From a checkpoint of a small image embedding model: norm layernorm, 11.6 epochs.
Rows from block 8 of a small image embedding model, named by matrix and row number. Rows with one number belong to one neuron. Each number is 128 + 24 x the weight over its row's rms, rounded and kept within 0 to 255. All counts start at 0. Numbers have three digits each. After the name is the row's rms in percent of the matrix's.
After each neuron's rows are labels from the 100 images, of 14976, where the neuron reaches its highest value: "top examples" is what is common among them; "patch colour" is the nearest of a few named colours to the mean colour under the peak. Only what is clearly more common there than usual is listed. The data: retinal OCT scans (Kermany 2017).
# fc1: MLP up (model.blocks.8.mlp.fc1.weight, 1024x256), inputs 128-255
# fc2: MLP down (model.blocks.8.mlp.fc2.weight, 256x1024, transposed), outputs 128-255

fc1.517 131:105085188165152099107133125167143101154115142140123191112115161123103118100118121138143100148120154136110111155135153132122151115118108085163108130106096138124094138072102090121127131101113139155098153097118127119082154111098154143128120183137153158166148128125158160115095154132096142129097131087119126169107163148128142116162091113136145113157142117123139142102142110120145149113058
fc2.517 119:124134132180137128108133122155109102089106099064087162121136169126120143113094128151121091133146147080115084102108135080125113157114127119114137111081141157154112143153125183149130150169130124133113111211126115132107095157109132124078130132148133139069120170127128145132146086134159139131120107131166142129153113096124149133127161114124111147090149085112154120140155129117141109129116
top examples: finding: choroidal neovascularization
patch colour: grey

fc1.215 145:161120107112110113091111133145111118131169169118136138118138101156094140148111120072152100149154141139175116081066078106148137072128139114117115135164188145106144118124133161158153156145101111122094135124117095141115136151163132129115154125134094062094115144110150097157157086186144129123111142069111140118165146160106131152110110112171136172143129110158100157127116148132128100116134
fc2.215 132:157128097117101115159107089108135117095163150092141110156106110152135132167121149126137141135159111138131129091155105125112114143116146097115105092140143137089100127132119098157123154166072110133146148106074114114102106130104131106151123109105161131111125163037098149093112135139110121097119145143176143118153151142116119108115132165129129148128141130127108135108120148156125138133067
top examples: finding: normal
patch colour: white

fc1.407 076:142155157100145101154117137140105134142121085132184128132083132084094148107170069138125126160108074132161141138143133131114136113157168154165136111159139100143105141103141116122139152102137133122122146131160078097121127144179135138075127140108152140125116112167145146101115124155152152151105127114083141157121134170120120163126148144141123175189111124107127167124113094148089128113099
fc2.407 083:146112129111095107152100182129147153110127118149137069147147138131144154126104109166113160100090160108194132080134115092105116123099121108074139121119122096125155127122123076112136144144129093128136142085137129101161090098101141152150105153149112108099132149140174141135173115175095103121125165117138142105150133127137154134157127137105139142140135131145127169178128110159124130094126
top examples: finding: normal
patch colour: grey

fc1.182 074:141138161138130160122125117134113145153125150104134122169085105134093133110128138151131144084161152130122104119137123098096142069131122127113164112128118175088134100176164092148129155163125163136160155130151118151131170148100126156089130124117149182152114140126111103100156160099086102124154171107122145157138132123098152152107112126099130096108130149104139120138100144099127080144146
fc2.182 085:131147135142128118149136102108102188129125080093112153156140079138140111093160168128137101140147083119126155130170119175125099126077113160124118147155152084164109095137131131131123159148140126114114096142136137172137134105124096126104094110133112095108132089101133164188133103135126147136119150135114191112097134135111085116105138146134082110118107143114174162132100114155071145146115
top examples: finding: choroidal neovascularization
patch colour: grey

fc1.534 079:092146113128128125089143108106171095098147140116081108143096148123114119168124147131126126101153138129125153121119125121121095143100109120130148129128128114132126152103157148110111137135102175118127120148115128108160133147089144138122134125115138145118124138161163150178130100173097129095128114121124179175144129107137091149170051145096138095140157117183132132132098179146132142093100
fc2.534 075:115162137152116121146088139128157154139133103149113102184139129115149116144140091097141103117092134111111140117117122130094141125133136135111107096122120144103112174157137121156124115104097120133118170130070131166125122143159151152099130122108177110118131109167158103123164126103071135086131083080131134125087126127117133145129157106157129097128093104162143139131089144138152159110093
top examples: finding: choroidal neovascularization
patch colour: grey

fc1.479 048:127123177109076099105109132129109129139091127109125142111170122172174125135139116118112145126134172147141107112124110154110078123129102112171144145119093109176103141126128105123152122151186106096114135115126152167171118131108099097189124143082147120100071117125129104089097143163127111143157129159090107115118156152133154175128104119143126151120131152118129155110136146161134089124158
fc2.479 057:136098169132106099189119099113132163137150124131133161094199153094115125070128148093107115123133110110145071115114093131162101116093166118132174118114150161152087131180144087130133104142110118127098110126169131111140108095124141161132156095145119111160114153177149130127106123113150124131113165115114110141128099128174134115123116157116132125137134099144127157129128153142103138160165
top examples: finding: normal
patch colour: white

fc1.137 145:123140175130141062164137105125124119160143101109149130068147130130131129146134108141151126126097140144120099132126152078107111145105152151127151112157140130112127145153117149150114128112140145115125106104085087195119156132108134085138172149131107138145132081112149078130190097092112165119121096123159104085129123118130118156168122110135132116135145143118123097103133157096164119105093
fc2.137 126:109090140148166111158120118159128146120124127102123071121141069109100151124124142124092096162138088132155169140138115120150124143129109126147107115119143092123164128118167105126117114189122088108117094131117119133165107100142130142188110133147120131145127132130134110086190147136134118115130186107166147101104135147118191084122114155146139136121120138108142121144142132132124170149144
top examples: finding: normal
patch colour: grey

fc1.458 098:159113076132115118145116127125091085134137101151089139104125190086146166113152144087100139149137153068107135112150158136097126144109131128169143123134132094125132134122133148140078158118136112148167110111157116142123115100112121153102122142170133124143100144158138167161110146059116101125114161079158127147120105090134112150143163108166137116111129112175137132103135165121129065095121
fc2.458 100:107148173120168150143148145157127116114111135078125129137129129155104132109154131128142117107082107065124117138163159121153122070117140087137120078120133142096127137129131156120107141167118130093147127101123117154128113139113158130137174168113142119078132108105127141091132141166143156107164140142129136145077159120126144147097165107118155152152156102106099138093108083134143116094143
top examples: finding: choroidal neovascularization
patch colour: grey

fc1.501 079:141109152110115111121131140120149140116144113125097156143132110100122140139116088143132096154145121102080167098113110141099099168173092146143160129107104092149118127144111109143131102124147146102102138121148122107098078143133175161127147098108113117155146165129122083118118148071174113114144175143142130143137128079117144126166095103074122136143078173157101111131140069096122160123135
fc2.501 082:138123134104138128121081136127159126128125135148175115165132138130152106171142152112136148165163121116078111149122090136110143105181097123136174103154124175111101128145103099112140160107149151173107154173116113137135083082070143107146177151147133130116124129139142144112109106089122135139095080104122098135159116132131095137150133114124098098158080120065161123116136169166131142159109
top examples: finding: normal
patch colour: grey

fc1.681 067:120125106170173171124140133108155184144143113124114140103149119102160147128100073136167120103138119148117147108078125101134156112109117086135127130148095136155086080183112062130096186114112180117129157101134085167124157123145109112106069168111135167137115111180105105162103152136096145166150111166134133154138144156139163146115129124136126111112125129093100138161086131130133167108110
fc2.681 070:166147124123121151136101153109161147159142144153105138165149131123168131129194135125130082104124125084135134115141090103129161098130108105090099114102146090169117109127157099145165141150088147117153116144161141121092116125105127099179093065140110129128148096085104143151142139132137151120133140135149155131135140089095119083123143122150115126083152129134113143107141121138126118148152
top examples: finding: choroidal neovascularization
patch colour: grey

fc1.662 106:137152135141132107142125136130128103117151085088095111114178117096115116106106166091143092147081138127108150191096130167129126150137150113119106113145115103167105095122114113129130136103157115145111051105106085134091116181172136127111109145105139152153126159113118115162114114128120134122158118122117135142120159128172120148128133114198104118144150142152112123111140109112112097129157
fc2.662 102:134185095148120163172111182142183152171097134146126111149135075096139112151112130117125122136143135099137113110127129095140118101101146101086149139150116137119123130152165118110123137150170149139175149140128140128122149129109170120092138105065130125166102134108128122090109127115134135129143126122122130082145104129117094126107131188119085103145138154121154099140116129136096132125133
top examples: finding: normal
patch colour: grey

fc1.186 107:146120111151150093104137124158107118128118158145139122124168094107140168143175118162122144119132167108110147139120112145136140110114119121130136163136138151153109155094120150070172181096126144142095136108097066167136108129091141126131113142134162144084140102163123109144078091117126155151130129135111122154132108148131126149112091139136095117158134126129161098160143130166145116086111
fc2.186 108:128084149127104145162094091106135159166144126163095103129148151125124160109168094167163129102110135132111107174154111109120139085142093146151164126121134128149119138101155087144141125151163112127138087141108142125123145109148152089120126145127121140133120135143131134158101101115110098153113140085115117154114136111090164144119109099151172053117134091137142140135166143102171135102144
top examples: finding: normal
patch colour: grey

fc1.211 110:136144113176113111100139121111134134096195099103140179096127122152122137142153169175126126155106120138152138137131161140122147120118110121128135114137130123153127106099134124106078150114068137108101105122153078145104147171133112133112091152106141151103067123116110145131132154135130133161123141176117115111109154166155123117143163141125175116168133129150094123121121096144110142143154
fc2.211 118:145158153101079154105078121129124150153133104153105171093120126122117119124106137115139161116128121110148122120097100151110140138146097160151112122142134115080153159112127097118136119168147136116146109128130127151139109140140132136123132169118091122159134139140106167111154136150117146128119072128181116165138131098162101147129121105162123142144096095141133117129126133118133131124139
top examples: finding: diabetic macular edema
patch colour: grey; white

fc1.36 049:131079134154134122139143154213087143129128133144116125139139123119137102083095117116142130153139106111110136073088112094109090150132131106123102121158135158120126137131133123153118137147159113145106119112080124159145112148145149137152099132154171135134114104163123085128151131131151119138157115183126144150121086150162132127175162075161094109124163161143129123115149136140117129134143
fc2.36 057:171151151116085119118132149121121096137131129180149151077120103168128154100131124132094115141093132150107163158158082110148131126129130069161114139129111113115106110112141173115179150142109127148152133127085155156141123195141142134136124132134114111129087095102122130096132128128120154117161104137145151123108159082111155097126125090104117110122107097116096141137089117141141130124166
top examples: finding: choroidal neovascularization
patch colour: grey