{"arch": "convnext", "model": "image embedding model", "dataset": "retinal OCT scans (Kermany 2017)", "train_examples": 98430, "image_size": 96, "crop_scale_min": 1, "horizontal_flip": true, "color_jitter": 0.2, "cutout": 0.25, "targets": ["finding"], "num_classes": 4, "embedding_dim": 64, "isotropic": false, "norm": "layernorm", "activation": "gelu", "mlp_ratio": 4, "inner_norm": false, "patch_size": [4, 4], "conv_stem": true, "depths": [3, 3, 3, 3], "widths": [64, 128, 256, 512], "kernel_size": 7, "am_softmax_margin": 0.2, "am_softmax_scale": 30, "init": "trunc_normal_002", "residual_init": "none", "optimizer": "muon", "muon_scale": "spectral", "lr": 0.029, "momentum": 0.95, "nesterov": true, "orthogonalizer": "newton_schulz_5", "adamw_lr_other_params": 0.00073, "steps": 8900, "batch_size": 128, "epochs": 11.6, "lr_schedule": "poly", "final_lr_fraction": 0, "warmup_steps": 260, "weight_decay": 0.01, "adamw_weight_decay_other_params": 0.01}
Rows from block 2 of a small image embedding model, named by matrix and row number. Rows with one number belong to one neuron. Each number is 128 + 24 x the weight over its row's rms, rounded and kept within 0 to 255. All counts start at 0. Numbers have three digits each.
After each neuron's rows are labels from the 100 images, of 14976, where the neuron reaches its highest value: "top examples" is what is common among them. Only what is clearly more common there than usual is listed. The data: retinal OCT scans (Kermany 2017). In brackets: how many of the 100.
# fc1: MLP up (model.blocks.2.mlp.fc1.weight, 256x64), inputs 0-63
# fc2: MLP down (model.blocks.2.mlp.fc2.weight, 64x256, transposed), outputs 0-63

fc1.104:120096115105160129138140137123116101084141124135082131130147147165154159197162135128090125125108167127130130142138106096139189111066138123107100108129114130147126134130129148146139099105153103
fc2.104:135121135128133135127102071104164138125132116168136096116112188143160111098115112121165117116141116079109095084159116121127136165097138158153101148116126119160164134127140131128098102130163164
top examples: finding: drusen (54)

fc1.3:116177125090142093136167106098109163119118135125117126084133109133106169123136162195121150110118119132117114145099083138134151113129157175123107141166115165104109106119132096113149127133159133
fc2.3:117145155107111092139138121098142131148166116182133167112128139144130126156125143133150123088166085122123129075115122115099094127128147133136118102141136088176167117104181118114085134099115136
top examples: finding: normal (79)

fc1.206:149128112085150126136169115146110125114100108140089108145125148149132149109145172140107087123120175114124138172128073134106116104124133169142158160110076135081110147141101111113121112142143157
fc2.206:131164150125141143102101123117122144160120112132145155144146146114118165139084135134098128140167119168153130076109095105120079120200094161115148100129114134135080138130144135106150129144109112
top examples: finding: choroidal neovascularization (77)

fc1.166:103138147133129106120133118133131115134149091086143090151136182110133126154183158133117146122147143118145179114088160115146117121156166147112145142115156119100121089119128154093086081101122118
fc2.166:096113149111160156148079133128117130112103124132103146141164144094132160149125136102107126149122144139081107090119137151132154175136110195136124153139132126144108132070142087117153147111106107
top examples: finding: drusen (68)

fc1.219:139114144145118138126121121130130120190091091081134182133136116169105142121115090166118110124134134060104140112101125131105130088118135121160081143160128140128157156153117150119159125130130114
fc2.219:140179116133077151123110107124155135151124105114119139125125160111155140155119100151106140117136122134133147163176148078168163115070147124123146102138139116110131119105102195125128135118104154
top examples: finding: drusen (84)

fc1.164:182119096108124135140176117148118084110134128159128146133118163139120134120103112160159167135138139113151150105105151115119105124135108050095166126121158122099131170121107141080132122130124125
fc2.164:111174157142132123115111123109149153134209142171139119132100126137114106121158134131114146132140153090080122143108118103125139141119109143117137135117125070094124096170126109094155081137153127
top examples: finding: choroidal neovascularization (60); finding: diabetic macular edema (38)

fc1.84:141121112108136132091141078106125143111097131139172145121092163119100120069128159115126141175167096119117124131115146121133135109171133152131173111146123150133113065144152137130128099155120157
fc2.84:177083133128122163129133118149163141112103081119110120163141129105139110076129130185129132103162110133124136138145145135147136120117139151143117139095124124136159149154119074090084137142157086
top examples: finding: drusen (57)

fc1.130:140082134136137116130160132140096124118164130115120153137092086139127137105095122124146123131160165103112135123095155145174151099183110086137162111126116096124186135102099122096135135141137093
fc2.130:145125096141106137134124122104144190159192102174110087097110151164128086124156125092105154163121136120074132128121123129090143151108141134143114137126123090115151132105120137118107129151140109
top examples: finding: drusen (58)

fc1.11:119107166080141122145081106154114123116137095121097083136128189137132137144153131144108113143125122126133134112113138098148114148149121135111187163141178181090127116147146122121110095100122133
fc2.11:147119166129137120118110113142076131105110109132124166152156092150137131094135129122129145134178143129085105130121157149190119126145136142154141104144097178140090081093135104122126087121111134
top examples: finding: drusen (59)

fc1.111:161151085117156124133157103104085129068140134173093141103142181139100127136090135115130150119178123105123165139133162098099148135131143116153138144097115129105112145131104167118103123120134132
fc2.111:144119118160100106112158126093169156150158111179105114122114110131116146165080143147115104124118127095152150153132084152131139107131081098116171130105148098121134096111146102107141150147163108
top examples: finding: choroidal neovascularization (65)

fc1.143:134092143068135159138122085111148137090148121094185130118139135148069138104134090159145124106107127111136140125117140101118160107143130151118126113177155128120103142153109114147129113154147175
fc2.143:096154133132114173127112116104082107102139136135136109124174124134136095114129156125105119111145136192089151117173129130112129162107126138127118105102137097157149126138162160149140168090077132
top examples: finding: diabetic macular edema (63)

fc1.21:148137073112086114126094118109143136163149124104092137104120126138130178148144139137121138109132143129094158174098148105188156095151140100123086167156138111102137133160129127149111101129123129
fc2.21:068140138134191133171143136132137160149105147122102129144117148136127115112139112160118133118143129104134121134144078146120105120105124107187106136076165086100134121116139125139127107085156159
top examples: finding: diabetic macular edema (40)

fc1.49:137097135052126149134097129138112130110119124088154137130163171150087103125127125142152136128110150094153120152180147105091141158103143152094132129150137169137094134118135111106163109123132155
fc2.49:132157119148080120117124139131075159118165112120163138139154099117097068068116130094127124147154137142099162186096160146143120161139141128132134134115122130134131110133153156137116135092109129
top examples: finding: diabetic macular edema (54)

fc1.92:139099137167105126104111143142140107115127138126102103078108112129086147157143171104187092113131127169126148130099102096146135113109135166123130150174115167096162145138107125125127113094129156
fc2.92:114118111111166136122126096133167114150138166114119111155139133139101144165123154186075132118134108082143134136145121087155095112173119156155119099144100131141111132128170072119121101126123129
top examples: finding: choroidal neovascularization (83)

fc1.140:119095114127137170118082158146136069158116143101130095107071081140146133146150190127127138124152141131146149126139156090081122099126148149125128123133137145126173125110096128125139113139121140
fc2.140:099086140149162133099138114120143117147150129200085133143148128115127140102123142139107127111160088141152147156098118144125069136158118093146115112089095100157134137145158125105160133139111142
top examples: finding: choroidal neovascularization (97)

fc1.141:113101127136107115151130145151113170148124117073115098141137100142122175086137118146102072129146120132134148166131098092089166140092148154121125164166120170140152131086128149128129113131120135
fc2.141:150102098111180167112136154159127181145119132157128097120138121104107127079094137149143137136114103129145098122125078132140102147156095133122146154085116091105140118131134123117134133084179135
top examples: finding: choroidal neovascularization (96)

fc1.24:145128131087090154124102112123151134112110073131160144079146159124065121116125163154143170150159095116088120118122141116142139126163124137118114150168117119122097086142119126155142133151142157
fc2.24:130071116121120135144151101090187123128137144142137168122158180187115089102100145145147134112126125149080154127122154145092133157097100104127117126138134099115129107119098137134128101114129150
top examples: finding: diabetic macular edema (59)

fc1.28:096085116146100153139140141135129175092119140097129132175122158133173149120120086112156119126142134132143104117142131116086164129125116085183136137132143145124161089125060144134114115127110122
fc2.28:155138134087100158093139147097169124161120125135124111137102112106122152118165099101177145144132150138163118123085118141084117163129095118139152142164159144111160137130078104122085138128124113
top examples: finding: choroidal neovascularization (75)

fc1.61:153113123113119140137127134084124114162176107136065104128157165122105144155130165066137117167133120121153152162162097086148117127115125139104140140126151168137141094138111126114114093132121112
fc2.61:098166145094126091154114065108093113108141151092135123142130139117129123154120137087156108123114104120168105141145151135133169154104118111119137170148116142111115144102094117150147133186159108
top examples: finding: diabetic macular edema (76)

fc1.43:136121090095139123090160117164128158088108123125102121102152157188162157118151133114172097144098145135121164133123145107136093107115108169122139138113143136118135139150080144086137115114112159
fc2.43:124177136121105127105122147157120099116177082145132150164124115137111150151116139130113098126163134136124144082107123134130076151150142181123116092116114109120113142122176069151123135158115108
top examples: finding: diabetic macular edema (32)

fc1.40:065124111130115118108100106144136103116113095119128109129128145125183130133139162144129148135132152081146141164132163077157134146119146147123138147146154154094110110116086186124099093111147144
fc2.40:149128135145119180127086151148157128134172119150126119139138107114146134156124116123120132126141152157105092092091142146137135125124150115076093152097114164164097168081130105090101136111126162
top examples: finding: drusen (64)

fc1.66:135141151144101135124137080124125128144164179135127129136151110135104132131138131124145084128141149059120123084094135156099152114151136143096116155116105111139191101135165119150099091131117155
fc2.66:144150163145143165152139167115096101093116147098143093092110119117136100165117129116116104144098174107095192110120115149133129147123104101107123116117144164137122103109158110156133178137130115
top examples: finding: diabetic macular edema (37)

fc1.115:095145112088124127138118113155111161131136110107132126115123162143119138096166114106139087114128128154154167115165119145166126161127127182129120127133140111077133125159114137067119070140120163
fc2.115:132126151172120140107142103124070117127180079128157147132135132092092112134145163120142106124128142090122138125151127141138100099145116183170127157081150143100133112122125090147115155146112112
top examples: finding: diabetic macular edema (70)

fc1.223:092166125085132173121091111162126141129143121133152129146126130121105110140097151123141125131124145155178154152158113124117106130101141078106152100193128105077127094117129133113136087109142115
fc2.223:116132142080120140129124111127123113120146142097147097132151159143105146118090128113097100182126134159149136141077110095117171117156121167146150102139154122141099090111183129153141081131140142
top examples: finding: normal (84)

fc1.246:139099138149169083157111145138121147120095115088122126158148161135105114084125137142095167110148143132140140131143089159097121138135147120078112144176112126128136102145173090095152115109149113
fc2.246:106104098135103112112122139140095131186083124130155127156118129147154169138163143088138172115111104159112100108150139152096134106133122155123100119087143156164117121095158104171118126116144108
top examples: finding: choroidal neovascularization (86)

fc1.226:117141153152107142101120145138134129114111108115082080149169148174134134134129100133133139165124110108139105135090077168139166136124097122129129087143121155154115154142138104128110062153130098
fc2.226:124133124136119140140112149142109145141107126135126135136095147183145136123119099118142112087126091137145074085140181147094114155135116147128131149132134095181084120080132119141129134098169174
top examples: finding: choroidal neovascularization (99)

fc1.188:139145121128093140144103084108156089156169153148111120117116133144134128152082124111146152161136139098145147130138078167108102102126147083120136105139113125093158125151126170168105111150088131
fc2.188:129115170146120132095152129120151092142076118090109133113119110125124101169133131114127082127156169162102120114140129128100119123107150073106152100179137125155099127135147152171162151150143118
top examples: finding: diabetic macular edema (38)

fc1.86:135095128118096141094129115145137138166165119128134119158126154125173117076101115137113128099139163141157103142120171081102129131132109137122113105107171119116142146096091142176115105172123165
fc2.86:150148128169128123136121142166120135148139111143101092136095161108117145100140162114157083187140144172146122113085143098137128122124135135070151120134149083107134105099098119164107136144118121
top examples: finding: choroidal neovascularization (84)

fc1.46:122149159082117163121128160126159116141131128119124179112115128142170090095131128084146151179169104111140120173105143107133121113154139131077142115109135122139102088118116104117143096116131164
fc2.46:112130128129115131123097094139155120151082110144112083116154135137072137109088167137125099152135155158140196119099141142137155128101152109124150147090137148146170137155149122090122106125149121
top examples: finding: drusen (79)

fc1.185:141181151061101168099125153130129094101167156095158116112107151160104092119106122143168153120129130106144120144164127113095148123130126120123127141174147145105082134111112120123138110114113141
fc2.185:135162168143097105090167108092100133090176093162135158116146090163128083082105126123115117151148167144114154160137138105151149127142116128104153128141137122140113105160126138125134093147114133
top examples: finding: diabetic macular edema (58)

fc1.26:132122154148151172101101139127166083115130132161133136117131114126141165125158118164111082106125112114094094109113114156125147121139115114155094164182151166089098124101136098151144097134130150
fc2.26:133127128121129139125181155079114135126103146150117172156119144152115131106088138114072105120187158149146112120103106128113137154102154160092134132129087103112139120120137186127131104159126133
top examples: finding: diabetic macular edema (62)

fc1.242:116127134168098104153112148141076148169142101114150154168088119132102113099104136101139122127132148104181151116130146133096065136151131119138159167138155153096135135123125140101148105123111103
fc2.242:147097108083158131115110120120132159122152079095100136135112096138143115085130174113117120138136150107112129159115099101115146173146176119133119148156136154134144139157155129081126115166128082
top examples: finding: drusen (34)

fc1.146:145138088106105124114113114166149102114124140162149171099128176109138151105149139080116146134148127103123079110166146098089116118098156151105115135173127170142144146159124103132126111118103150
fc2.146:156133146104135149138112096104107157100088144126157135181144151117127109096132179136191131135155133140143174091150104129150141138104122108112125146132097147093091115138122139082104119119136099
top examples: finding: drusen (81)

fc1.125:105141117138117140160106110119173101112156142164147137113121104179137148114125078143122111134146161117107100139103196130122163118158153107138120159097083122158100109123121137124105097093134142
fc2.125:133174124156147130125154107125142076138180116110133097109150111116144079124108122137146172098149113135165172175141152103107127097145145131130103139157085101139137084104106145137124120119121138
top examples: finding: diabetic macular edema (33)

fc1.31:115163129086113161113114132149136122122139145097074114177140121146191131143103121175128144131147112155155107139181088145130096090104095103139120103123125133112154129135116121118142085147129133
fc2.31:120110103094117139130127143159140133111129129116111125158091109165182098133102094169133123124115139121175095146102134109122158107107113137108163100102124127132135155170134097161132166132061127
top examples: finding: choroidal neovascularization (75)

fc1.189:148133145117103165121134136104106110145088131100130109109195168134127157140141143140105131126142132131172101123106111139140146130104084145185139158119106125147153107106149150103083113115075142
fc2.189:111156144107185128154111169132133125119136145126145125113126105103153099143127147090106104127085125082112145081132097087135150120161125154117166128184169159127133119145121092138129143111111099
top examples: finding: choroidal neovascularization (88)

fc1.118:125172115109143149144087146112119141101133147081139137157144110139137132095171104101151117109121162153140057128126161152171143120160139131113125087129124152079118108148118123096141090122133125
fc2.118:115150155154103127118133088102136117127141116110128120121131128079153144126142152119138116124137130137155115117139217124136174122087117111121118146113137083099147158109163094174116162112091117
top examples: finding: choroidal neovascularization (65)

fc1.0:117109113133076122124084137175112155138130062139134122182172137139164124157164141146123123120131131107126151140122170113129107139138122096142099147135138141121104132127128124120065079136132152
fc2.0:121112135151140160138105131136084131137123106110099118161105110141153155180097148122118175145142142163107079119135137109111137173137102134109096150132109136152109157115115112105072180135125155
top examples: finding: drusen (94)

fc1.81:128119127065110128166115140140113110126141077102142124117135141159100110147126122154177093115131116124112137116147140150101133140108149158144180158161135190090098112141144122111107121093160132
fc2.81:098128131107113127099092082113110149113144102136180176119159127128146117094178144161139133111125139118138132147102140109148151137156142200145131157156108127136104092131119108117096102144100121
top examples: finding: diabetic macular edema (71)

fc1.176:159117166107070130106126175118108082112184176091119075088133144162112129127123133144147155135106107136164144113154122091137111129120106137115137136130143156139108135144141117141149101107105119
fc2.176:126114133158137083101148093127102135091143108109136150145146135190143140164081073132156156094134093137121095128160154135136164139109142138132139131156107136141101123155152136113109080132128105
top examples: finding: choroidal neovascularization (74)

fc1.156:126118136131105124182130127116105128119145104158124093132092178139116134141071176147091164159136107120145152140142145089124182103108125117078127158105149143123138116135118139146122101108092128
fc2.156:161113108123111112122131123119101116130164116130119123121155148098134144164158115147129090105112096139142131145216141139153149155073130133124111099145098073131153099123144138119154109125171118
top examples: finding: diabetic macular edema (34)

fc1.71:181120159108128130148085127136070106131126093156097072130165125126119132161109103148167149097166160140100128146098136137166120138126141114150146131134160130104141133149125128104103080118127133
fc2.71:149130118139123173137157139144125140093136101123143134111111109118158128158147102148065173099122159162092135138113160154114136135170115105155139093127097144134085140113115155078116115102156107
top examples: finding: choroidal neovascularization (67); finding: drusen (25)

fc1.58:107187112097138157132117139127082138088126095141148122178128129131156141124132111100120122106137097158101120135188145180150103118117136144117126139122114140117099142145110112078167092121156124
fc2.58:124130110160100158130119087112122116085167169134127115142129144154159134136165081138119127138105141116129123153109108103145144110108161148156118127093135106099167161164148070143126122115106077
top examples: finding: diabetic macular edema (28)

fc1.184:124175158120071142151105119115133163134080080127117126146127101146074121112097170140127135142132090114122117133170153132121133135113116148092142138132172149079125118118154176129151125126134127
fc2.184:157082078148143149156146133142138134166102096131134150125131150167147137120089157142136084100132126132091173161134115123147151140151117136151134120081155071112109119136103163111099110133130126
top examples: finding: choroidal neovascularization (67); finding: drusen (27)

fc1.109:128124167109111122133137106120115100111147118093153117133129132132116166149133128108165098148131114070175107133133112151120128124135118135112132137140054150126184154144128150175079093141100144
fc2.109:108118159098131115148119146141104115113063160122123099136165103093176135160161144130152126099098136099116126128128149166123163121117102091161110091160111145130101134127134124182121149123136097
top examples: finding: choroidal neovascularization (64)

fc1.77:123092169116175138195097125130116114132140107131123136152136115158126115084167132123097112135150098095135191132170108094128109152131116122144132140116123097102114141107167143102150090125133130
fc2.77:092103103142170111091079160132123137087153121159119130116117129093095153157143122163112182096117126127145134136124178103111146092158144130128138146151145121130141151133138107128139140121144064
top examples: finding: normal (89)

fc1.165:153125165107119098123104151123109093131089120136134117139132157130111129105121113095135151130134195104110180202116095166093113113143122145152109139161114113107135147121146101117123092133143146
fc2.165:091073121143143122143126149132136109157138082126136173106123139115113148193114177107119125143128123169099136119078118137155112079135120134109143095145121141119093143126124113150160099135122164
top examples: finding: choroidal neovascularization (81)

fc1.244:122100154134160113140167106155121149122119092111202132116122124103112115126120158094100108116178117132138154131141126134155109095150153127159144161076112109106159095167123104139113098121123147
fc2.244:129108131091144134133140103133147120150113120096102156095117089121145149139103105082102142128133139122170105135126105172135168197135125157109104094160176119150127089157111103123121131148141131
top examples: finding: drusen (37)

fc1.83:168114164120142123124129121122136120109098097131174122113131138131129130153150143110062140149124132124127110132104088123126149109119101157176156174140119128107161149106118174108117105132053125
fc2.83:130167119087104111122088160127129112149112179155094102146141135123138148157124129092087140091105176096078129112154124092108131122169120163123148124140133156121162122140138132101158113130149115
top examples: finding: diabetic macular edema (28)

fc1.20:135107128142097117114099091129139131099114127113096170150123117136124158130140137117145111104166154119176102134154169123071142105099141171154099132143163127151148148165147093106111119080141113
fc2.20:145111135092121105115140088110164158130119109093154147127141127165133107119112127164127168141126122124091135103090117112159117136105168114137075123173116176086123106094158126169108141132120107
top examples: finding: drusen (77)

fc1.25:147132127140118166168121165120097135112148127174120159150094110130189071123161159116115145119116117127104112117170123118131156105143166094129145143096115151123089131114113119088136111133131086
fc2.25:105116105123135147160114080124123119155150115150140062124153151104178115124166118155139121117166159098142104128140103092108147159106151164145136108112096111104125136141124107143164086127149103
top examples: finding: diabetic macular edema (33)

fc1.122:132133146180126131144129091146113134101141123091132129141099110122144136088151116149128100113131136113147128120169128091176139136153136128128100163126182103085152166155071125093132098138133096
fc2.122:110141139166131090126136116092187123129142124134120126126141123075121127106114091121118139118088177117108112125156123161100123119148151146175094145108187112116120159110152092131104159120158117
top examples: finding: drusen (44)

fc1.70:099124139172148121105121122121113112118107097138065097136153163153146128157130172165112123124098115109142111159115130086137139143134137101143131152176166133087112127126123153168102081150134111
fc2.70:180103105140138134154085166106147120112120122083104118136132122139143111084104128134139119150136161168136131109107164146118101167140151107120120127111181072148136145082140155109114098120142146
top examples: finding: drusen (65)

fc1.211:124132143094130159166109083107112133133131144138176142113115129120119097074121156100125137155143126126142168138105139126134146065151120117145196114119071116119144126137139134141120116168092141
fc2.211:186127097124133155164138153126166111108096104121129141090136157137144082130117122116117107141135135126107149104127152115125107092143156120131110096159092137157179133169137090150117091169125101
top examples: finding: choroidal neovascularization (87)

fc1.97:139144120099132114143134143119146120105197111134132122123122093110124149162094168085163122113135057165104128131150125131124127126123125119131148158163118158134133099115139161115078078130147147
fc2.97:113114128090126130115140107149119119154139133115112146146127092127140155178198145132136105119096102131152162157135086138140100104097138151106177101142106146091117168107130132111161100166129114
top examples: finding: diabetic macular edema (30)

fc1.2:129135135121100165142115111121121121121171123145157135106111151107135079092110139155128098067135141130142124165119114153096123109130107149098145137084138139143162142060149158119129124174136162
fc2.2:138118084137189129138111132142126141104104178089132117139083130159128146110133121133131143110079182142110154167135103113102131126166154132118127128142159140159154095135123120098101081106138114
top examples: finding: choroidal neovascularization (89)

fc1.42:191100115094095132143147141126141121097146128114088150150131122146130161100150151121119123091152125132166138132117087113120176093102170133099085117125121151157133141164128118131108095122162095
fc2.42:172128140159154106144130108176151147110077090109106123122138115069125146115125143128130132199162152123117134120087168119136122124140133122153080109167105127143127129129097145108109118131148111
top examples: finding: drusen (79)

fc1.248:105126144140119127116122111127151123144135077131122145096146169105084169125166158157139096107120113111151188099114119116126126088106133155161102092121157132157157159162110159145130102136119101
fc2.248:123146196103108114144126138138148130107082125057154144132103129117135125124129148162175096129100104106089129101155124119118152111118156146193130120129128139099097122137138134148113151105147125
top examples: finding: drusen (59)

fc1.192:131154167156125132137102124144123111123128103096147082110137166137115130118138173114131094105136113125155105099143158109172115123113081115147159173126126150116113151175132121099133111091168078
fc2.192:161171161095163117120133085181131129061143124121105133098159110129123147129145112131109165123089166116089132115130153131114151109095137177142127135146091143145129150131128090151127139122117115
top examples: finding: drusen (38)

fc1.187:138100099179104129136146122138050128139135139125129169098117138159080108098124134095136174120162154117135123141102148123145081136173115086164143124139145128120147103119106143140135122146137140
fc2.187:133123147148102166124126107107130158123187101144125119148163120149119099083134113107140140130153190156130112170110136113125124166096122123081157125150144093120142092129143148106120084123132094
top examples: finding: diabetic macular edema (55)